From a checkpoint of a small image classifier.
Model: 24.4M parameters, 32-pixel images, arch swin, norm layernorm, activation swiglu, moe top_k, num experts 16, patch size [2, 2], depths [2, 4, 2].
Training: adamw at rate 0.001, 9300 steps, batches of 64.
Data: trained on photos of arthropod specimens (BIOSCAN-5M), 97500 training examples, 6.1 epochs.
Rows from block 3, named by matrix and row number. Rows with one number belong to one attention dimension. Each number is 128 + 24 x the weight over its row's rms, rounded and kept within 0 to 255. All counts start at 0. After the name is the row's rms in percent of the matrix's.
# v: window attention value (model.blocks.3.attn.v.weight, 192x192), inputs 0-95
# proj: window attention output (model.blocks.3.attn.proj.weight, 192x192, transposed), outputs 0-95
v.45 107 [116 132  97 136 135  87 142 121 129 132 144 117 125 161 153 186 129 141 176 149 154 154 123 109 125 150 129 115 109 112  92 138  96 148 112 112 144 125 163 101 120 194  73 195 148 140 115 148 147 129 112 144 112 148  72 137 140 144 113 136 128 127 145  93 121 153 136  90 156 111 102  90 141 116 139 116 166 132 140 141 132 123 103 119 117  77 102 139 102 153 111 117 166 126 115 113]
proj.45 103 [112  69 115 150  99 147 138 167 120 134 125 118 161 133 126  71 133 133  87 127  87 145 132 142  95 111 115 125 125 131 132 145 116 143 189 153 115 125 144 133 122 102 171  78 105  93 176 141 114 128 139 131 190 111 157 149 128 147 130  99 103 124 124 133  94 102 125 140 112 152 141 111 120 119 131 120  87 102 138 137 145  91 126 113 125 163 153 134 128 111 145 107  46 116 134 113]
v.46 082 [112 101 120 170 139  64 186 135 119 106 109  92 107 196 116 162 106 138 129 164 110 132 130 115 144 166 116 119 158 145 143 180 126 120 178 151 112 167 157 117 135 145 110 130 157 114 119 127 145 141 110 134 105 119 123 144 163  94  99 135 106 132 126 160 164  45 149  99 151 128 139  96 124 161 121 111 147 109 149 157 162 112 120  97 109 142 122 121 110 132 153 126 127 127 114 137]
proj.46 073 [119  81 120 117 154 169 134 114 168 137 109 107 162 112 149 129 148 178  89 154 126 186 148 119  94 133  99 152 110 108 105 137 123 149 124 157 168 122 117 130 109  79 111 134 109 132 112 159 106 120  55 101 174 155 133 156 123 157 103 161 102 104 134 181 100 159  89 128 154 111 125 130 107 133 139 126 158 124 161 156  84 105 148 133 130 119  98 124 140 132  89 152 130 135 139 104]
v.47 111 [ 89  98 117 151 122  88 113 117 113 128 158 115 141 197 144 152 109 150 137 149 133 114 119 117 103 150 150 145 112 123 135 164  88 130 150 122 140 132 173 125 120 164  92 145 134 118 117 152 151 145 140 172 101 113  88 109 157 129 139 123 130 122 122 101 134 147 174  74 155  80  74  82 138 119 150 123 169 110 160 128 144 125 128 147 126  53 153 137 129 139  94 130 137 130 122 135]
proj.47 097 [129 109 123 149 141 142 132 153 156 144 113 114 139 100  96  86 133 150 117  97  92 130  98 166 114 132 126 150 160 144 134 123 140 126 140 175 124 128  83 117 138  93 152  82  81 144 136 130 134 123  99 109 138 144 179 154 124 131 150 124 139  90 138 132 143 120 101 122 123 157 154 165 110 145  78 141 101 112 147 161 128  88 126 119 131 164 167  96 119 135 113 111  87 126 160  99]
v.48 094 [152 112 109  99  75 135  85 115 112 114 114 132 102 123 121 123 132 160 142 121 143 144 137 144 139  85 129 113 141 132 123  98  94 109 101 115 153 148 127 113 156 142 123  94 149  95 134 117 136 112 211 153 134 108 140  78 136 100 178 151 132 129 132 226 141 139 128  83 159 122 114 113  89 133 125 114 108 166 109 143 158 118 136 137 113 101 157 116 112 117  80 103 119 178 143 154]
proj.48 090 [155 153 121 151 141 109 109 108 139 131 159 167 123 171 113 154 118 106 137 143 126  80 120 159 134 155 126 164  92 106 146 134 137 120 109  96  94 155 113 132 149 107 122 130  88 143 110 144 126 118 119 124 116 121 170 114 131 139 132  99 158 110 130 130 178 126 150 139 117 151 137 172 146 166 121 139 116 112 135 107  89 150 121 106 115 126 123  87 170 139 131 118 122 155 156 135]
v.49 096 [106 155 145  98 133 167 107 102 180 138 175 125 148 111 164 159 132 159 149 144 175 107 136 111 110 133 130 125  49 104  90  95 120 122 113 128 156 123 128  86 145 135 119 168 111 138  99 107 121 137 111 145 139 134  88 108 123 166 144 134 112 137 129 146 154 155 142 166 155 108  91 110 169 119 128 134 187 173 155 115 107 142 113  89 111 134 122 130 151 148 103 132 159 123 124 104]
proj.49 094 [126  66  94 166 122  99 141 121  88 124 125  94 117 151 103 111 132 122 100 123 105 135 122 135 141 108 133 113 150 156 161 118 130 160 156 106 123 120 129 144 124 180 155 124 151 117 159 151 156 120 130 127 135 112 155 130 145 108 173 115 126 115 118 101 114 100 142 122 106 147 155 106 120 119 140 111 117  95  96 129 162  80 122 130 125 130 154 137  95 100 145  92  92 114 118 140]
v.50 122 [116 108 124 117 113 134 109 116 128 120 153 108 138 158 153 156 144 173 134 143 159 127 118 122 131  82 139 120 121 119 116 110  79 113 119 122 144 163 120 111 126 170 132 136 148 136 143 149 129 159 128 131 132 107  91  83 124 111 126 146 113 110 120 179 137 135 150 116 158  86  86 113 109 118 138  95 166 159 161 124 113 116 143 129 166 109 162 132 134 133  79 173 131 148 140 134]
proj.50 123 [139 108 130 142 134 128 158 146 155 161 118 151 135 136  77  99 130  98 114 113  93 149 112 179  90 109 136 127 148 106 130 161 132 141 100 130 125 138 110 139 111 120 148 105  90  89 162 120 142  92 132 124 150 114 174 122 118 145 147  98 126 115 147 108 134 111  93 121 102 150 136 155 111 144 107 110  96  96 113 160 129 101 134 102 108 117 150 107 168 110 145  98 100 132 148 135]
v.51 087 [ 90 143 138  86 171 148 158 118 164 116 159 111 151 139 179 141 145 122 158 130 160 103 122 120 137 122 143 113  88  83 107 100 108 113 128 140 139 121 119 109 112 151 118 175 108 176 119 153 119 157  92 113 136 146  98 136 112 156  87 127 115 119 108 108 145 148 144 180 121 111  87 106 161 137 137 124 158 123 172 116  92 148 129 125 157 124  87 129 153 152 129 175 165 128 116 124]
proj.51 081 [115  90 114 164 125 124 142 165 118 142 104 150 150 133  97  79 144 113  85 133  87 140 111 133 132 113 137 123 168 161 129 169 128 154 144 130 140 125 143 163 125 151 118 113 135  91 165 146 139 109 115 105 133 142 175 144 118 139 183 116 100 119 130  85  79 122 138 103 122 142 161  95 136 116 139 139 117  77 109 125 142 114 152 141 149 135 137 144  99 108 150  97  90 109 119 115]
v.52 100 [147 129 109 172 143  97 155 133 102 123  93 105 111 127 108 109 117  78 105 101 101 136 118 129 121 145 118 141 179 137 137 174 177 120 151 156  95 108 117 154 120  80 136 106 139 156 138 141 137 108 116 115 129 136 184 182 139 114  75 117 130 154 134  60 128 103 100 137 104 168 154 120 132 129 132 137  97  86 123 117 124 147 142 175 128 155 107 132 116 116 208 127 125 120 105 130]
proj.52 089 [105 140 163  63 133 163 110 126 139 103 122 136 171  98 170 154 110 169 147 136 149 147 169 103 115 114 149 142 101 105 125 124  98 138 123 140 154 133 154 127 131 113 108 151 152 153  94 134  83 123 114 146 138 170  81 118 137 112  85 154 125 163 122 154  95 165 148 129 160 105 107 128 135 112 149 127 179 141 152 106 101 164 127 143 150 114 115 146 142 186  75 155 167 149 117 113]
v.53 103 [146 123 115 176 135  97 153 116 114 131 125 133 124 130 132 114 140  92 119  78  99 118 113 107 136 124 105 145 145 141 128 173 148 103 148 164  97  90 136 136 118 106 153 121 130 144 122 145 132 147  81 100 112 151 158 151 112 133  72 139 144 122 138  56 159 130 115 158 126 146 155 123 153 107 115 157 130  88 113 110 136 178 151 180 149 161 121 138 125  99 196 126 134 106 115 148]
proj.53 098 [104 107 142  93 140 173 117 155 160 114 123 140 172 119 141 128 105 158 127 159 118 156 145 116  86 119 155 164 118  93 100 144  99 164 121 157 149 147 133 154 100  96  83 142 142 114 124 140 105 143 121 135 144 141 108 136 140 139  86 117 110 154  97 139  58 167 127 120 163  75 115 112 144 123 162 124 154 112 164 132 110  91 112 135 138  78 130 156 149 171 114 144 101 150 115  71]
v.54 096 [143 107 115 181 129  97 139 140  91 108 103 152  87 144  96  91 116  94  93 123  83 140 143 128 147 132 132 152 167 176 152 182 118 146 149 148  97 141 152 160 110 104 117  65 153 111 152 138 155 128 146 112 101 130 159 152 152 104 131 129 123 121 143  82 115  93 114 100 125 155 159 133 110 138 145 126  91 101  88 146 147 101 166 146 132 128 132 112 122  98 149 115 105 126 123 136]
proj.54 098 [144 160 154  71 130 171 108  92 151 111 128 123 143  87 160 155 161 135 152 126 166 111 144 123 113 144 107 136  89  97 101 115 118 110  62 143 148 127 140 102 124  86 133 163 116 149  84 110 108 123 130 135 119 135  84 116 137 111  78 168 139 154 113 170 136 148 108 128 151  90 111 135 129 128 115 132 147 160 147  95 114 186 119 129 126 131 126 131 146 153 102 145 150 143 106 125]
v.55 122 [113 140 133  95 139 159 106 127 155 126 159 127 154 136 137 154 129 172 151 180 180 128 126 122 126 109 143 119  88 108 107  68  85 139 112 101 152 180 135 114 122 178 119 161 129 122 120 132 121 141 144 151 136 115  84 101 156 147 161 131 111 118 117 184 118 126 139 102 146  99  86 115 124 146 149  96 155 165 149 126 118 118 118  83 126 105 135 124 148 176  62 141 132 167 128 109]
proj.55 119 [159 113 115 157  99  99 150 134 129 181 132 106  99 124  76  84 147  85 113 106  95 118 104 139 162 128 104  95 143 154 152 125 154 111 141 109 112 123 103 133 165 152 172 104 109 105 147 119 169 126 127 118 136 126 159 118 125 120 175 118 126 102 156 104 187  88 139 144 102 167 138 138 117 127 111 138 104 119  91 153 150 105 143 127 118 164 149 109  98  96 162 101 102 109 174 153]
v.56 122 [113 135 138  93 124 155  96 129 163 151 153 128 139 111 120 127 137 172 151 180 145 136 146 141 124 122 149 109 104 114 120 105  92 162  81  84 159 160 134 102 127 150 109 139 121 111 102 105 122 131 152 146 124 122 105 114 145 142 183 129 122 116 128 194 121 123 138  89 142 113  96 120 123 159 161 100 140 157 130 137 105  88  97  81 105  89 147 127 140 166  37 136 156 155 132  97]
proj.56 118 [148 135 103 157 110  82 126 120  89 135 154 117  75 146 102 104 142  85 114  77 116 117 113 115 158 128 108  89 138 159 141 116 154  99 137 127  82 108 122 119 178 171 178  86 132 126 143 150 169 126 165 122 121 113 162 134 124 112 150 142 152 100 155 118 188  98 142 158 106 127 143 125 123 136  99 131 106 139  93 135 157 140 159 138 117 167 142 118 102  86 149 112 123 112 138 171]
v.57 060 [134  86 115 147 151 120 156 194 132 111 100 135 126 179  87  86  94 108  77 119 102 194 139 158 149 158 139 123 133 130 130 139 126 150 172 132 105 153 159 139 125 148 116  82 128 130 137 143 107 156 104 134 131 116 144 174 172 147 164 118 106  97 125 112 136  85 115 103 137 149  94 117 114 132 145 136 112 127 163 122 145 111 104 135 123 172 120 126 125 110 140 120 131 102 136 135]
proj.57 057 [128 124 121  89 112 143 136 114 139 141  99 105 138  93 168 132 201  91 159  99 157 131 158 120 133 139 111 125 135 134  81 124 100  93  75 131 148  77 133 136 141 122 116 136 123 118 122 129 123  96 159 115 171 135 122 125 125  95  84 149 149 134 153 178 183 165 120 126 144 175 145 159 129 133 103 115 129 181 130 101 152 107 131 121 117 152 119  99 117 149 150 145 134 169  93 129]
v.58 084 [154 159 120  89  97 119  81 118 119 138  96 130 102  83 117 104 144 138 138 109 127 140 141 135 106 132  78 128 136 120 128 119 175 139  90 108 137 116 136 116 157 128 127 121 100  77 114  81 112  80 184 137 147 121 136 131 126 107 155 155 134 132 149 184 138 126 110 121  97 162 147 131  81 131 137 140  98 142  77 151 112 105 119 141  66 108 132 111 142 115 144  97 117 141 159 118]
proj.58 083 [124 148 111 117 147 115 108 124  98 125 174 100  96 132 133 148 120 156 121 178 139 100 115 120 178 160 162 128 119 153 148  93 159 148 170 116 107 130 127 111 119 160 107 138 137 187 118 138 101 144 133 129  88 108 121  90 138  99 145 131 123 120 102 132 170 126 154 156 120  98 115 139 150 123 167 134 149 150 164 120 102 139 117 116 125 135 124 122 121 142 130 134 166 154 120 115]
v.59 117 [124 148 139  84 113 166  96 131 156 127 158 119 149 140 146 159 140 180 147 156 166 119 137 134 109 101 132 122 109 116 121  80  69 125 117 107 161 161 104  98 133 166 126 145 125 131 108 117 116 137 151 140 123 122  98  99 138 123 169 139 133 122 108 209 123 133 143 111 170 107 106 126 123 118 136 109 152 181 148 142 114 103 126 110 138 110 145 130 131 150  62 141 149 160 132 110]
proj.59 114 [163 114 109 169 117  97 139 141 128 184 111 136 100 158  85  86 134  80 105 125  85 118  96 154 136 125 128 128 145 143 165 123 152 126 134 124 104 127 129 138 160 142 165 103  98 113 166 136 166 104 132 122 126  89 193 130 113 126 177  76 134  93 139 106 156  89 124 143 103 137 142 142 123 149 127 111 104 104  77 141 141  89 130 115 114 140 139 108 126  89 167 115  85 117 154 151]
v.60 075 [114 106 150 173 139 146 175 161 165 135  97 129 146 151  74 108 112  82  82 153  82 151 102 132 159 136 131 128 139 112 143 141 153 149 180 157 119 147 125 139 113 140 105 114 141 129 145 164 124 138 109 142 113 149 155 174 141 177 107 108  96 138 126  99  99  89 131 130 126 187 134 121 165 152 158 119 118 100 137 166 179  90 121 109 145 179 128 115 117 103 148 130 131 111  98 127]
proj.60 075 [180 101 147  91 101 118 144 120 160 118 131 115 115  84 177 146 181 126 142  65 130 111 162 138 107 121 108  90 117 157  90 140 120  88  69 138 102 116 146 120 164 103 148 147 138 122  89 162 141 112 136 130 131 125 111 120 133 106 115 119 153 164 156 118 123 160 107 150 138 107 103 117 101 136 100 162 177 157 131 162 148 161 163 166 126 140  99 144 109 138 151 164 175 122 125 140]
v.61 099 [134 114 119 171 151 100 158 149 113 133  92 136  97 125 102  92 116  76 123  95  95 127 139 134 125 144 121 152 158 152 175 169 159 125 157 147 108  88 115 156 114  88 121  95 131 142 133 122 128 101 109 113 132 136 171 163 137 129 107 125 141 138 134  52 132 105  97 154 101 171 170 120 127 145 117 134 110 102 107 136 134 132 127 147 121 159 121 128 120 123 185 114 110  84 101 132]
proj.61 096 [ 98 155 131  85 128 151 106 117 122  80 126 116 117 102 168 177 141 171 166 120 153 132 162 109 130 137 146 168 115 106 110 127 116 119 104 139 139 120 128 129 118  97 118 167 156 175  80 130 106 112 108 133 149 144  91 141 120 116  86 158 117 155 115 137 120 205 134 121 143 105 102 124 137 124 162 148 160 146 165  98  91 169 138 146 128 118 124 115 161 144  89 166 171 174 104 119]
v.62 087 [101 111 130 163 155 117 199 176 152 142 124 157 127 168  91 111  85 126  70 171  76 147 126  96 143 146 144 128 144 127 152 135 130 143 161 141 120 138 120 143 111 108 133 116 135 112 156 166 105 175  88 131 123 152 138 173  99 167 141 104  98 115 102  69 107 104 117 116 112 153 135 113 136 143 135 124 140 102 160 130 164 114 138 113 150 172 110 118 141 116 144 142 101 108 103 121]
proj.62 088 [146 105 147  92 116 137 138  87 145 108 104 130 114  82 189 125 185 125 169  96 149 135 133 135 109 113  81 102 128 128  69 108 139 118  95 121 133  98 111 119 136 116 136 166 157 119 111 135 133  97 129 137 156 146 111 140 128 124  90 150 159 153 169 129 127 150 103 122 160 107 111 127 106 114 131 166 159 159 104 134 158 164 177 144 128 136 131 125 128 110 141 159 161 128 105 137]
v.63 091 [169 150 101 103 103 125  50  91 112 123 117  98 118  81 141 136 151 148 172  83 151 124 105 149  99 135  78 138 135 127 136 117 159 103 101 139 135 119 125 132 148 111 150 121 107 111  96  83 137  93 177 136 150 151 140 130 131  91 118 123 151 132 142 183 142 154 149 139 141 128 166 146 105 132 110 140  99 159 102 141 133 150 129 147  90 125 128 130 119 117 146 106 136 147 154 133]
proj.63 093 [109 138 115 150 140 134  85 149  81 127 171 130 132 127  93 159  96 152 100 186 132 128 108 140 146 176 162 177 128 127 154 112 139 141 169 115 123 171 134 135 102 136  97 115 135 175 139 122 127 159 148 136  90 106 133  84 135 130 155 118  98 123  89 137 111 117 178 146 107 113 134 134 158 119 156 103 121 129 154 111 137 121  79 116 108 106 148 116 137 151 110 122 133 175 124 124]
v.64 089 [179 132 146 108 130 179  99 132 123 137 131 124 103 110 101 104 126 102 145 114  77 108  96 136 176 114 115 133 144 142 129  98 151 125 108  79 127 144 123 119 153 127 148 111 117 134 119 114 152  71 155 109 138  86 206  68 121 101 139 112 139 129 166 157 151 127 147 149 114 123 123 155 112 141 136 155  94 158  80 148 152 145 138 123 110 135 156 123 134  95 100 102 117 159 135 161]
proj.64 095 [117 118  96 112 151  93 158 133 134 111  80 125 137 143 155 143 131 150 110  88 149 133 147 125 128 142 126 117 154 151 118 132 104 136 155 156 116 131 105 132 138 123 100  99 161 131 148 153 113 144 131 140 153 114 104 195 117 167  85 162 100 144  98 110 106 115 106 103 160 157 172  85 119 132  77 122 128 100 152 111 156 114 156 158 158 150 122 147 147 140 165 148 135  68 116 141]
v.65 101 [127 106 109 147  77 131 148 113 105 143 103  77  94 163 138 113 138 132 140 115 110 100  80 124 141 100  84 114 105 116 130 189 133 116 195 157 121 101 160  83 150  52 127 112 132 134 122 162 157 114 126 112 160 126 134 140 128 131 138 116 145  92 167 143 159 147 141 160 149 117 128 157 113 140 148 121 140 131 154 172 121 149 163 133 109 151 142 110  97 108 157 112 128 119 140 142]
proj.65 112 [161 136 143  72 137 148 172 135 108 118  66 183 103 118 125 111 149 111 115  74 131 147 118 135 126  83 120 135 173 177 139 122 106 107 106 135 112 124  89  92 184 169 162  97 154 124 149 116 135  95 150 152 116  83 152 148 121 131 115 143 141 136 134 161 132 100 113  77 168 132 149 119 100 115  92 149  96 128  86 164 169 117 167 131 135 138 140 146 141 112 114 118  78 102 125 129]
v.66 067 [137  99 116  97 118 116 133 129 127 172 160 104 145 116 114 100 163 152 150 103  97 109 117 139 140  97 108 112  99 106  90  71 110 131 157 121 116 141 123 100 138 154 130 127 127 117 105 111 128  72 165 142 107  93 149  97 172 132 135 146 124 113 166 116 163  76 116 136 160 160 136 123 137 109 123 129 141 182 143 123 139 121 114  78 123 122 168 147 119  90 102  99 133 124 129 136]
proj.66 071 [125 135 153 103 110 138 141 155  84  99 100 122 145 168 124 127 121 102 110  97 119 104 144 127 124 100 140 116 122 163 158 231 118 116  94 165 113 139 104 147 125 135 142 101 131 110 163 136 134 153 151 116 159  90 112 104 118 142 111 137 136 146 104 164 111  99 160 132 176  69 116 122 125 133 157 122 138 114 148 155 168 130 153 133 144 125 142 140 136 120 145 118 116 108 118 135]
v.67 107 [166 127 173 123 122 187  79 120 117 122 114 147  85  88 107 101 112 118 141 116 102 118 128 121 169 118 145 145 132 146 139 121 163 120  79  83  98 149 133 124 116 135 128 129 124 132 137  89 170 108 119 102 138 106 189  80  98  84 135  92 142 139 127 168 132 142 169 149  90 100 122 137 126 152 131 156 102 123 100 140 147 165 125 114  98 109 126 100 144 137  98 130 127 172 121 114]
proj.67 118 [107 120 115 114 175  73 165 112 144 119 126 115 156 100 141 163 140 140 135  80 166 156 126  91 115 149 103 100 140 133 117 110 113 120 161 144 145 106 133 115 154 110 104 130 148 133 102 154  93 143  94 127 117 160  97 191 127 137  94 156 110 138 142  98 109 146  92 124 127 166 136  87 126 113  59 119 141 130 141 101 122 107 148 167 139 160 107 147 112 146 135 161 172  64 124 134]
v.68 098 [111 103 120 191 102 110 156 119 127 106 105 102 123 169 150 132 109 129  90 133 136 132 109 112 113 149 135 134 141 114 135 220 136 133 154 168  95 101 140 112 107  64 140 114 140 117 143 173 140 169  88 114 162 169 112 174 120 139 124 115 139 117 131 116 148 167 121 134 142 117 110 151 119 124 140 112 151 102 147 124 104 152 162 168 143 154 114 117 105 109 166 140 149 106 138 125]
proj.68 094 [132 135 149  72 147 168 135 104 141 160  90 167 126  95 109 108 172 123 149 121 118 149 115 123 129 130  84 133 170 129  96  86 136 129 102 113 148 121 116 110 144 135 131 118 106 131  90 112 150  88 135 140  94 115 152 136 142  80 143  89 127  98 163 167 148 122 113 103 126 156 162 154 129 130 100 149 144 147  92 132 126 118 125 118 116 137 114 147 143 114  92 105 136 118 151 134]
v.69 097 [185 132 165 102 127 179  99 122 119 130 141 137 112  94 100  94 160  97 151 121  81 112 100 124 161  91 132 110 116 126 119 129 166 112  92  75 110 139 132 121 154 117 159 100 121 138 128 124 173  85 130 117 129  81 203  90 106  87 144 104 143 130 138 144 141 116 155 161 127 122 126 151 132 144 146 154 110 145 104 152 156 165 141 123 127 125 124 127 150  91 128 123 120 165 116 146]
proj.69 104 [112 118 127 128 160  82 191 134 150 115  64 119 152 125 160 134 123 155 116  68 150 137 136 115 118 140 116 119 132 142 113 138  95 128 159 160 121 119  97 130 159 111 113 116 133 103 134 156  96 135 114 106 150 135 109 179 131 149  87 177 115 146 130 130 100 112 119 100 151 158 148 105 121 118  69 123 124 115 150 122 149  89 155 150 138 173 128 152 153 147 152 160 129  54 113 115]
v.70 063 [100 166 145 120 172 140 160 130 158 130 134 183 153  89 158 146  85 117 136 135 193 151 152 124  85 177 165 124 130 116 130 100 157 119 103 123 130 152 110 130 107 131 115 165 126 131 108 142  98 157 114 149 120 137  84 150 119 139 127 121 118 135  82 106  91 121 111 110 105 127 122  94 164 137 125 123 132 110 105  84 101 102 139 141 159 126 121 112 162 159 118 135 155 124 136  98]
proj.70 072 [120 137 123 180 102 125  64 107 114 122 177 107 116 121 137 135 133 125 132 186 142 146 142 117 127 142 136 138 128  96 123  78 127 137 153 106 133 131 161 109 110 149 134 135 137 140 116 116 127 130 107 112 113 179 127  81 143 114 129 103 109 122 108 109 123 189 156 138 104  82 120 157 133 120 167 128 166 122 116 104 105 134 130 137 122 109  93 118  84 123 110 120 158 157 128 126]
v.71 130 [159 126 169 142 110 162  95  95  93 109 133 141  93 111 113 107 121 109 120 138 105 116 110 112 168 150 147 163 133 134 142 166 181 113  91 114 108 134 153 132 134 100 129 136 137 146 128 142 179 123 123  96 139 128 176  95 104  88 129 115 157 137 107 171 136 158 179 170  89 105 119 147 149 148 156 135 141 132 108 139 130 154 157 128 138 132 127  79 131 110 109 142 112 170 143 114]
proj.71 139 [111 131 126 113 167  97 187 124 166 130  95 146 134  97 144 154 153 138 133  98 166 168 140 107 114 129  99  94 133 123  93  80 112 112 147 128 163 103 108  91 139 132 125 131 146 146  97 137 117 133 117 140 103 163 114 189 137 144 105 148 123 113 160 103 126 129  78 105 142 173 151 104 111 111  69 139 133 132 124 111 116 115 158 146 126 169  99 169 128 147 127 141 151  87 126 113]
v.72 098 [152 152 152 106 140 161  95 129 110 120 114 137 101  81 108 101 127 120 140 122  80 103 109 147 172 146 152 166 153 138 134 117 177 120  78  79 114 161 135 135 135 126 135 120 125 141 149 116 152 103 128 118 143 101 172  95 114 117 157 109 150 134 107 172 119 151 173 142  90 125 131 151 159 163 150 156 120 127  99 158 148 138 146 134 105 120 126 106 137 127  86 130 112 179 111 133]
proj.72 101 [119 133 131 131 160  85 186 127 163 114 110 127 145 127 151 173 126 151 140 100 160 152 143  97 130 130 106 103 135 143 122  91  90 109 160 147 152 123 124 128 150 139 112 119 156 144 130 141 110 142 109 120 112 160  95 206 126 148 118 141 101 146 138  85 116 138  89 105 131 164 134  89 120 122  88 127 140 136 133 100 134 113 149 153 145 157 107 138 117 138 143 158 163  83  95 129]
v.73 101 [173 135 133  91 131 162  74 141 120 140 133 162 124 100 103  98 124 103 128 125  96 103 130 151 155 108 147 151 143 130 140  79 155 120  67  74 107 133 120 127 133 139 138 121 123 129 138 108 158  92 164 128 112  96 172  85  93  85 152 110 146 136 125 167 108 126 163 145 108 122 121 138 146 143 134 150  98 139  72 151 152 140 132 103  96 109 133 114 153 119 102 136 112 164 130 128]
proj.73 107 [ 97 115 113 133 161  61 182 129 131 127 123 111 142 146 143 154 118 156 145 116 163 151 126  97 118 146 105  90 128 156 114 127 105 116 168 107 137 117 131 114 126 111  86 124 164 145  97 133  87 140  65 106 134 142  80 191 132 147  98 146 102 154 143  80 112 132 114 124 122 131 137 103 121 127  71 123 130 117 162 106 124 107 142 169 140 146 126 138 118 151 155 168 152  82 107 125]
v.74 099 [176 133 146 137 100 176  98 103 100 146 127 113 106 109  91 108 141  91 147 111  72 105  89 116 159 109 122 141 128 127 139 145 172 118 106 110  93 112 139 106 149 106 144 111 128 160 114 127 179  91 138 101 141 111 179  92 104 105 147 109 147 110 138 193 168 133 146 182 127 138 110 155 126 140 140 151 124 163  96 161 148 158 158 127 101 152 142 113 120  81 122 130 132 148 135 141]
proj.74 110 [136 127 123  96 146  98 194 122 140  95  63 127 152 121 140 144 139 131 108  69 149 145 144 119 123 109 119 106 147 161 107 128  90  97 152 148 135 119  87 122 137 143 126 102 163 130 140 146 117 101 122 118 136 106 133 207 135 127  84 167 117 127 124 129 105 110 114  85 157 155 141  96 108 109  79 127 131 120 133 119 144 110 168 163 143 144 127 175 163 128 139 151 122  57 123 131]
v.75 095 [150 147 102 135 141 115 140  96 137 140 130 120 138 126  98 171 150 138 164 149 119 119 105 117 119 135  90 118 123 119 102 118 114 133 200 154 141 116 135 101 144 100 121 131 129 161 108 169 138 115 101 151 101 130 109 128 153 138 138 125 115  92 156 112 159 106 129 168 136 158 154 122 130 146  98 141 149 152 129 146 121 134  93 117 104 146 119 136  98 117 121 134 140 105 136 128]
proj.75 106 [134 124 156  72 111 168 139 126 117  81  68 153 112 147 128 104  98  94 101 114 113 144 138 134 116 102 188 136 137 164 144 158 107 120  87 138 112 137 120 153 139 148 142 120 140  92 145 121 142 104 155 134 148  58 147 135  96 113 107 145 152 124  85 167  95 122 145 103 172  97 105 131 120 117 170 142 123 116 101 171 170 134 170 118 144 124 130 123 167 122 134 160  80 123 129 141]
v.76 079 [ 87 144 132 143 122  95 128 129 148 129 121 129 134 122 165 177  83 129 131 148 155 143 158 143 105 174 184 146 147 129 159 121 125 158 111 143 133 116 110 132  70 160  90 174 119 129 119 119  96 165 113 122 114 140  84 139 126 157 105 146  98 147 100  80  74 166 107 122 124 121 141 109 150 116 140 114 161 100 139  83  89  78 102 117 128  93 104 113 150 196 106 160 128 102 119 101]
proj.76 092 [120 134 128 157 114 145  53  95 112 120 178 117 113  95 122 144 134 118 156 180 119 123 116 132 127 147 137 113 111  82 146 114 156 152 148  91 137 129 171 122 121 122 133 153 116 151 103 117 150 138 123 118 110 162 112  82 137 109 150  95 153 120 148 108 128 184 126 156  96 145 106 169 155 129 164 120 145 147 121 137  88 169 103 128 141 121 105 123 104 115 103 119 166 164 119 117]
v.77 096 [120 136 122  84 167 132 139 134 144 138 166 175 159 110 135 127 134 145 138 125 155 140 146 136 116 104 140 102  87 127  86  61 109 126 135 101 165 152  93 135 138 187 132 132 129 124 125  94  90 112 159 168  91  99 114 113 151 137 106 126 130 149 126 116 132  75  91 105 110 163 123 101 147 128 129 141 113 137 108 102 132 112 104 109 116 108 135 173 133 128  99 122 105 118 122 131]
proj.77 098 [123 120  98 168  98 107  74 112  95 114 198  78 137 158 131 126  99 121 121 168 142  90 134 142 129 123 143 149 100 133 167 175 152 150 129 134 128 126 163 157 109 100 120 140 133 115 143 118 118 171 125 101 144 125 115  67 110 119 124 118 121 148 111 124 133 134 164 163 101  71 115 133 142  97 163 101 113 119 177 130 111 122  97 143 105  80 132 114 110 135 129 122 141 173 128 141]
v.78 095 [173 142 141  74 131 159  80 135 120 153 132 143 116 113 107  70 153 117 148 110  88 114 125 139 167 102 103 129 141 127 117  84 145 131 110  71 118 136 123 124 150 158 155 111 134 129 141 113 147  76 148 143 115  88 179  75 105 100 127 120 120 136 142 152 147  73 152 127 100 120 132 132 127 132 133 147  82 158  74 139 139 153 127 106 131 142 162 121 147 106 135 102 104 152 128 151]
proj.78 099 [119 123  97 147 142  94 175 132 115 120  91  88 145 152 150 135 122 167 121  93 152  91 151 128 130 105 117 142 120 140 130 159  98 125 140 155 113 144 103 148 138 108 114 132 144 131 158 147 102 160 114 132 122 128 106 175 116 167  91 144  95 154  89  97 129 110 127 101 124 150 142  79 129 135  71  99 126 107 183 130 144  87 128 139 130 163 132 132 126 147 154 164 132  87  97 132]
v.79 067 [123 138 134 173  98 102 142  94 139 116 130  91 132 149 151 139 113 136 102 110 128 135 139 117 109 142 148 128 125 144 139 195 135 157 136 123 149 116 162  86 125 105 116 134 146 146 139 162 139 132  77  60 174 200 139 105 106 128 118 113 143 113 144 128 141 191 140 173 135 129 112 142 135 125 135 108 142 104 159 134 108 139 142 173 130 164  60 130 121 130 126 135 135 139 134 108]
proj.79 072 [138 120 162  69 114 160 116 112 150 146 113 138 120 101  93 121 167 124 140 129 137 145 114 128 137 124  94 113 123 111 102  87 104  82 134 140 112 121  97  87 150 106 126 132 145 138  95 140 102 112 155 156 114 103 144 187 150 122 142 115 147 119 133 198 123 103  93 116 141 113 136 151 110 116 124 135 111 160  60 124 112 123 201 123 119 164 125 136 153 116 104 142 148  82 122 107]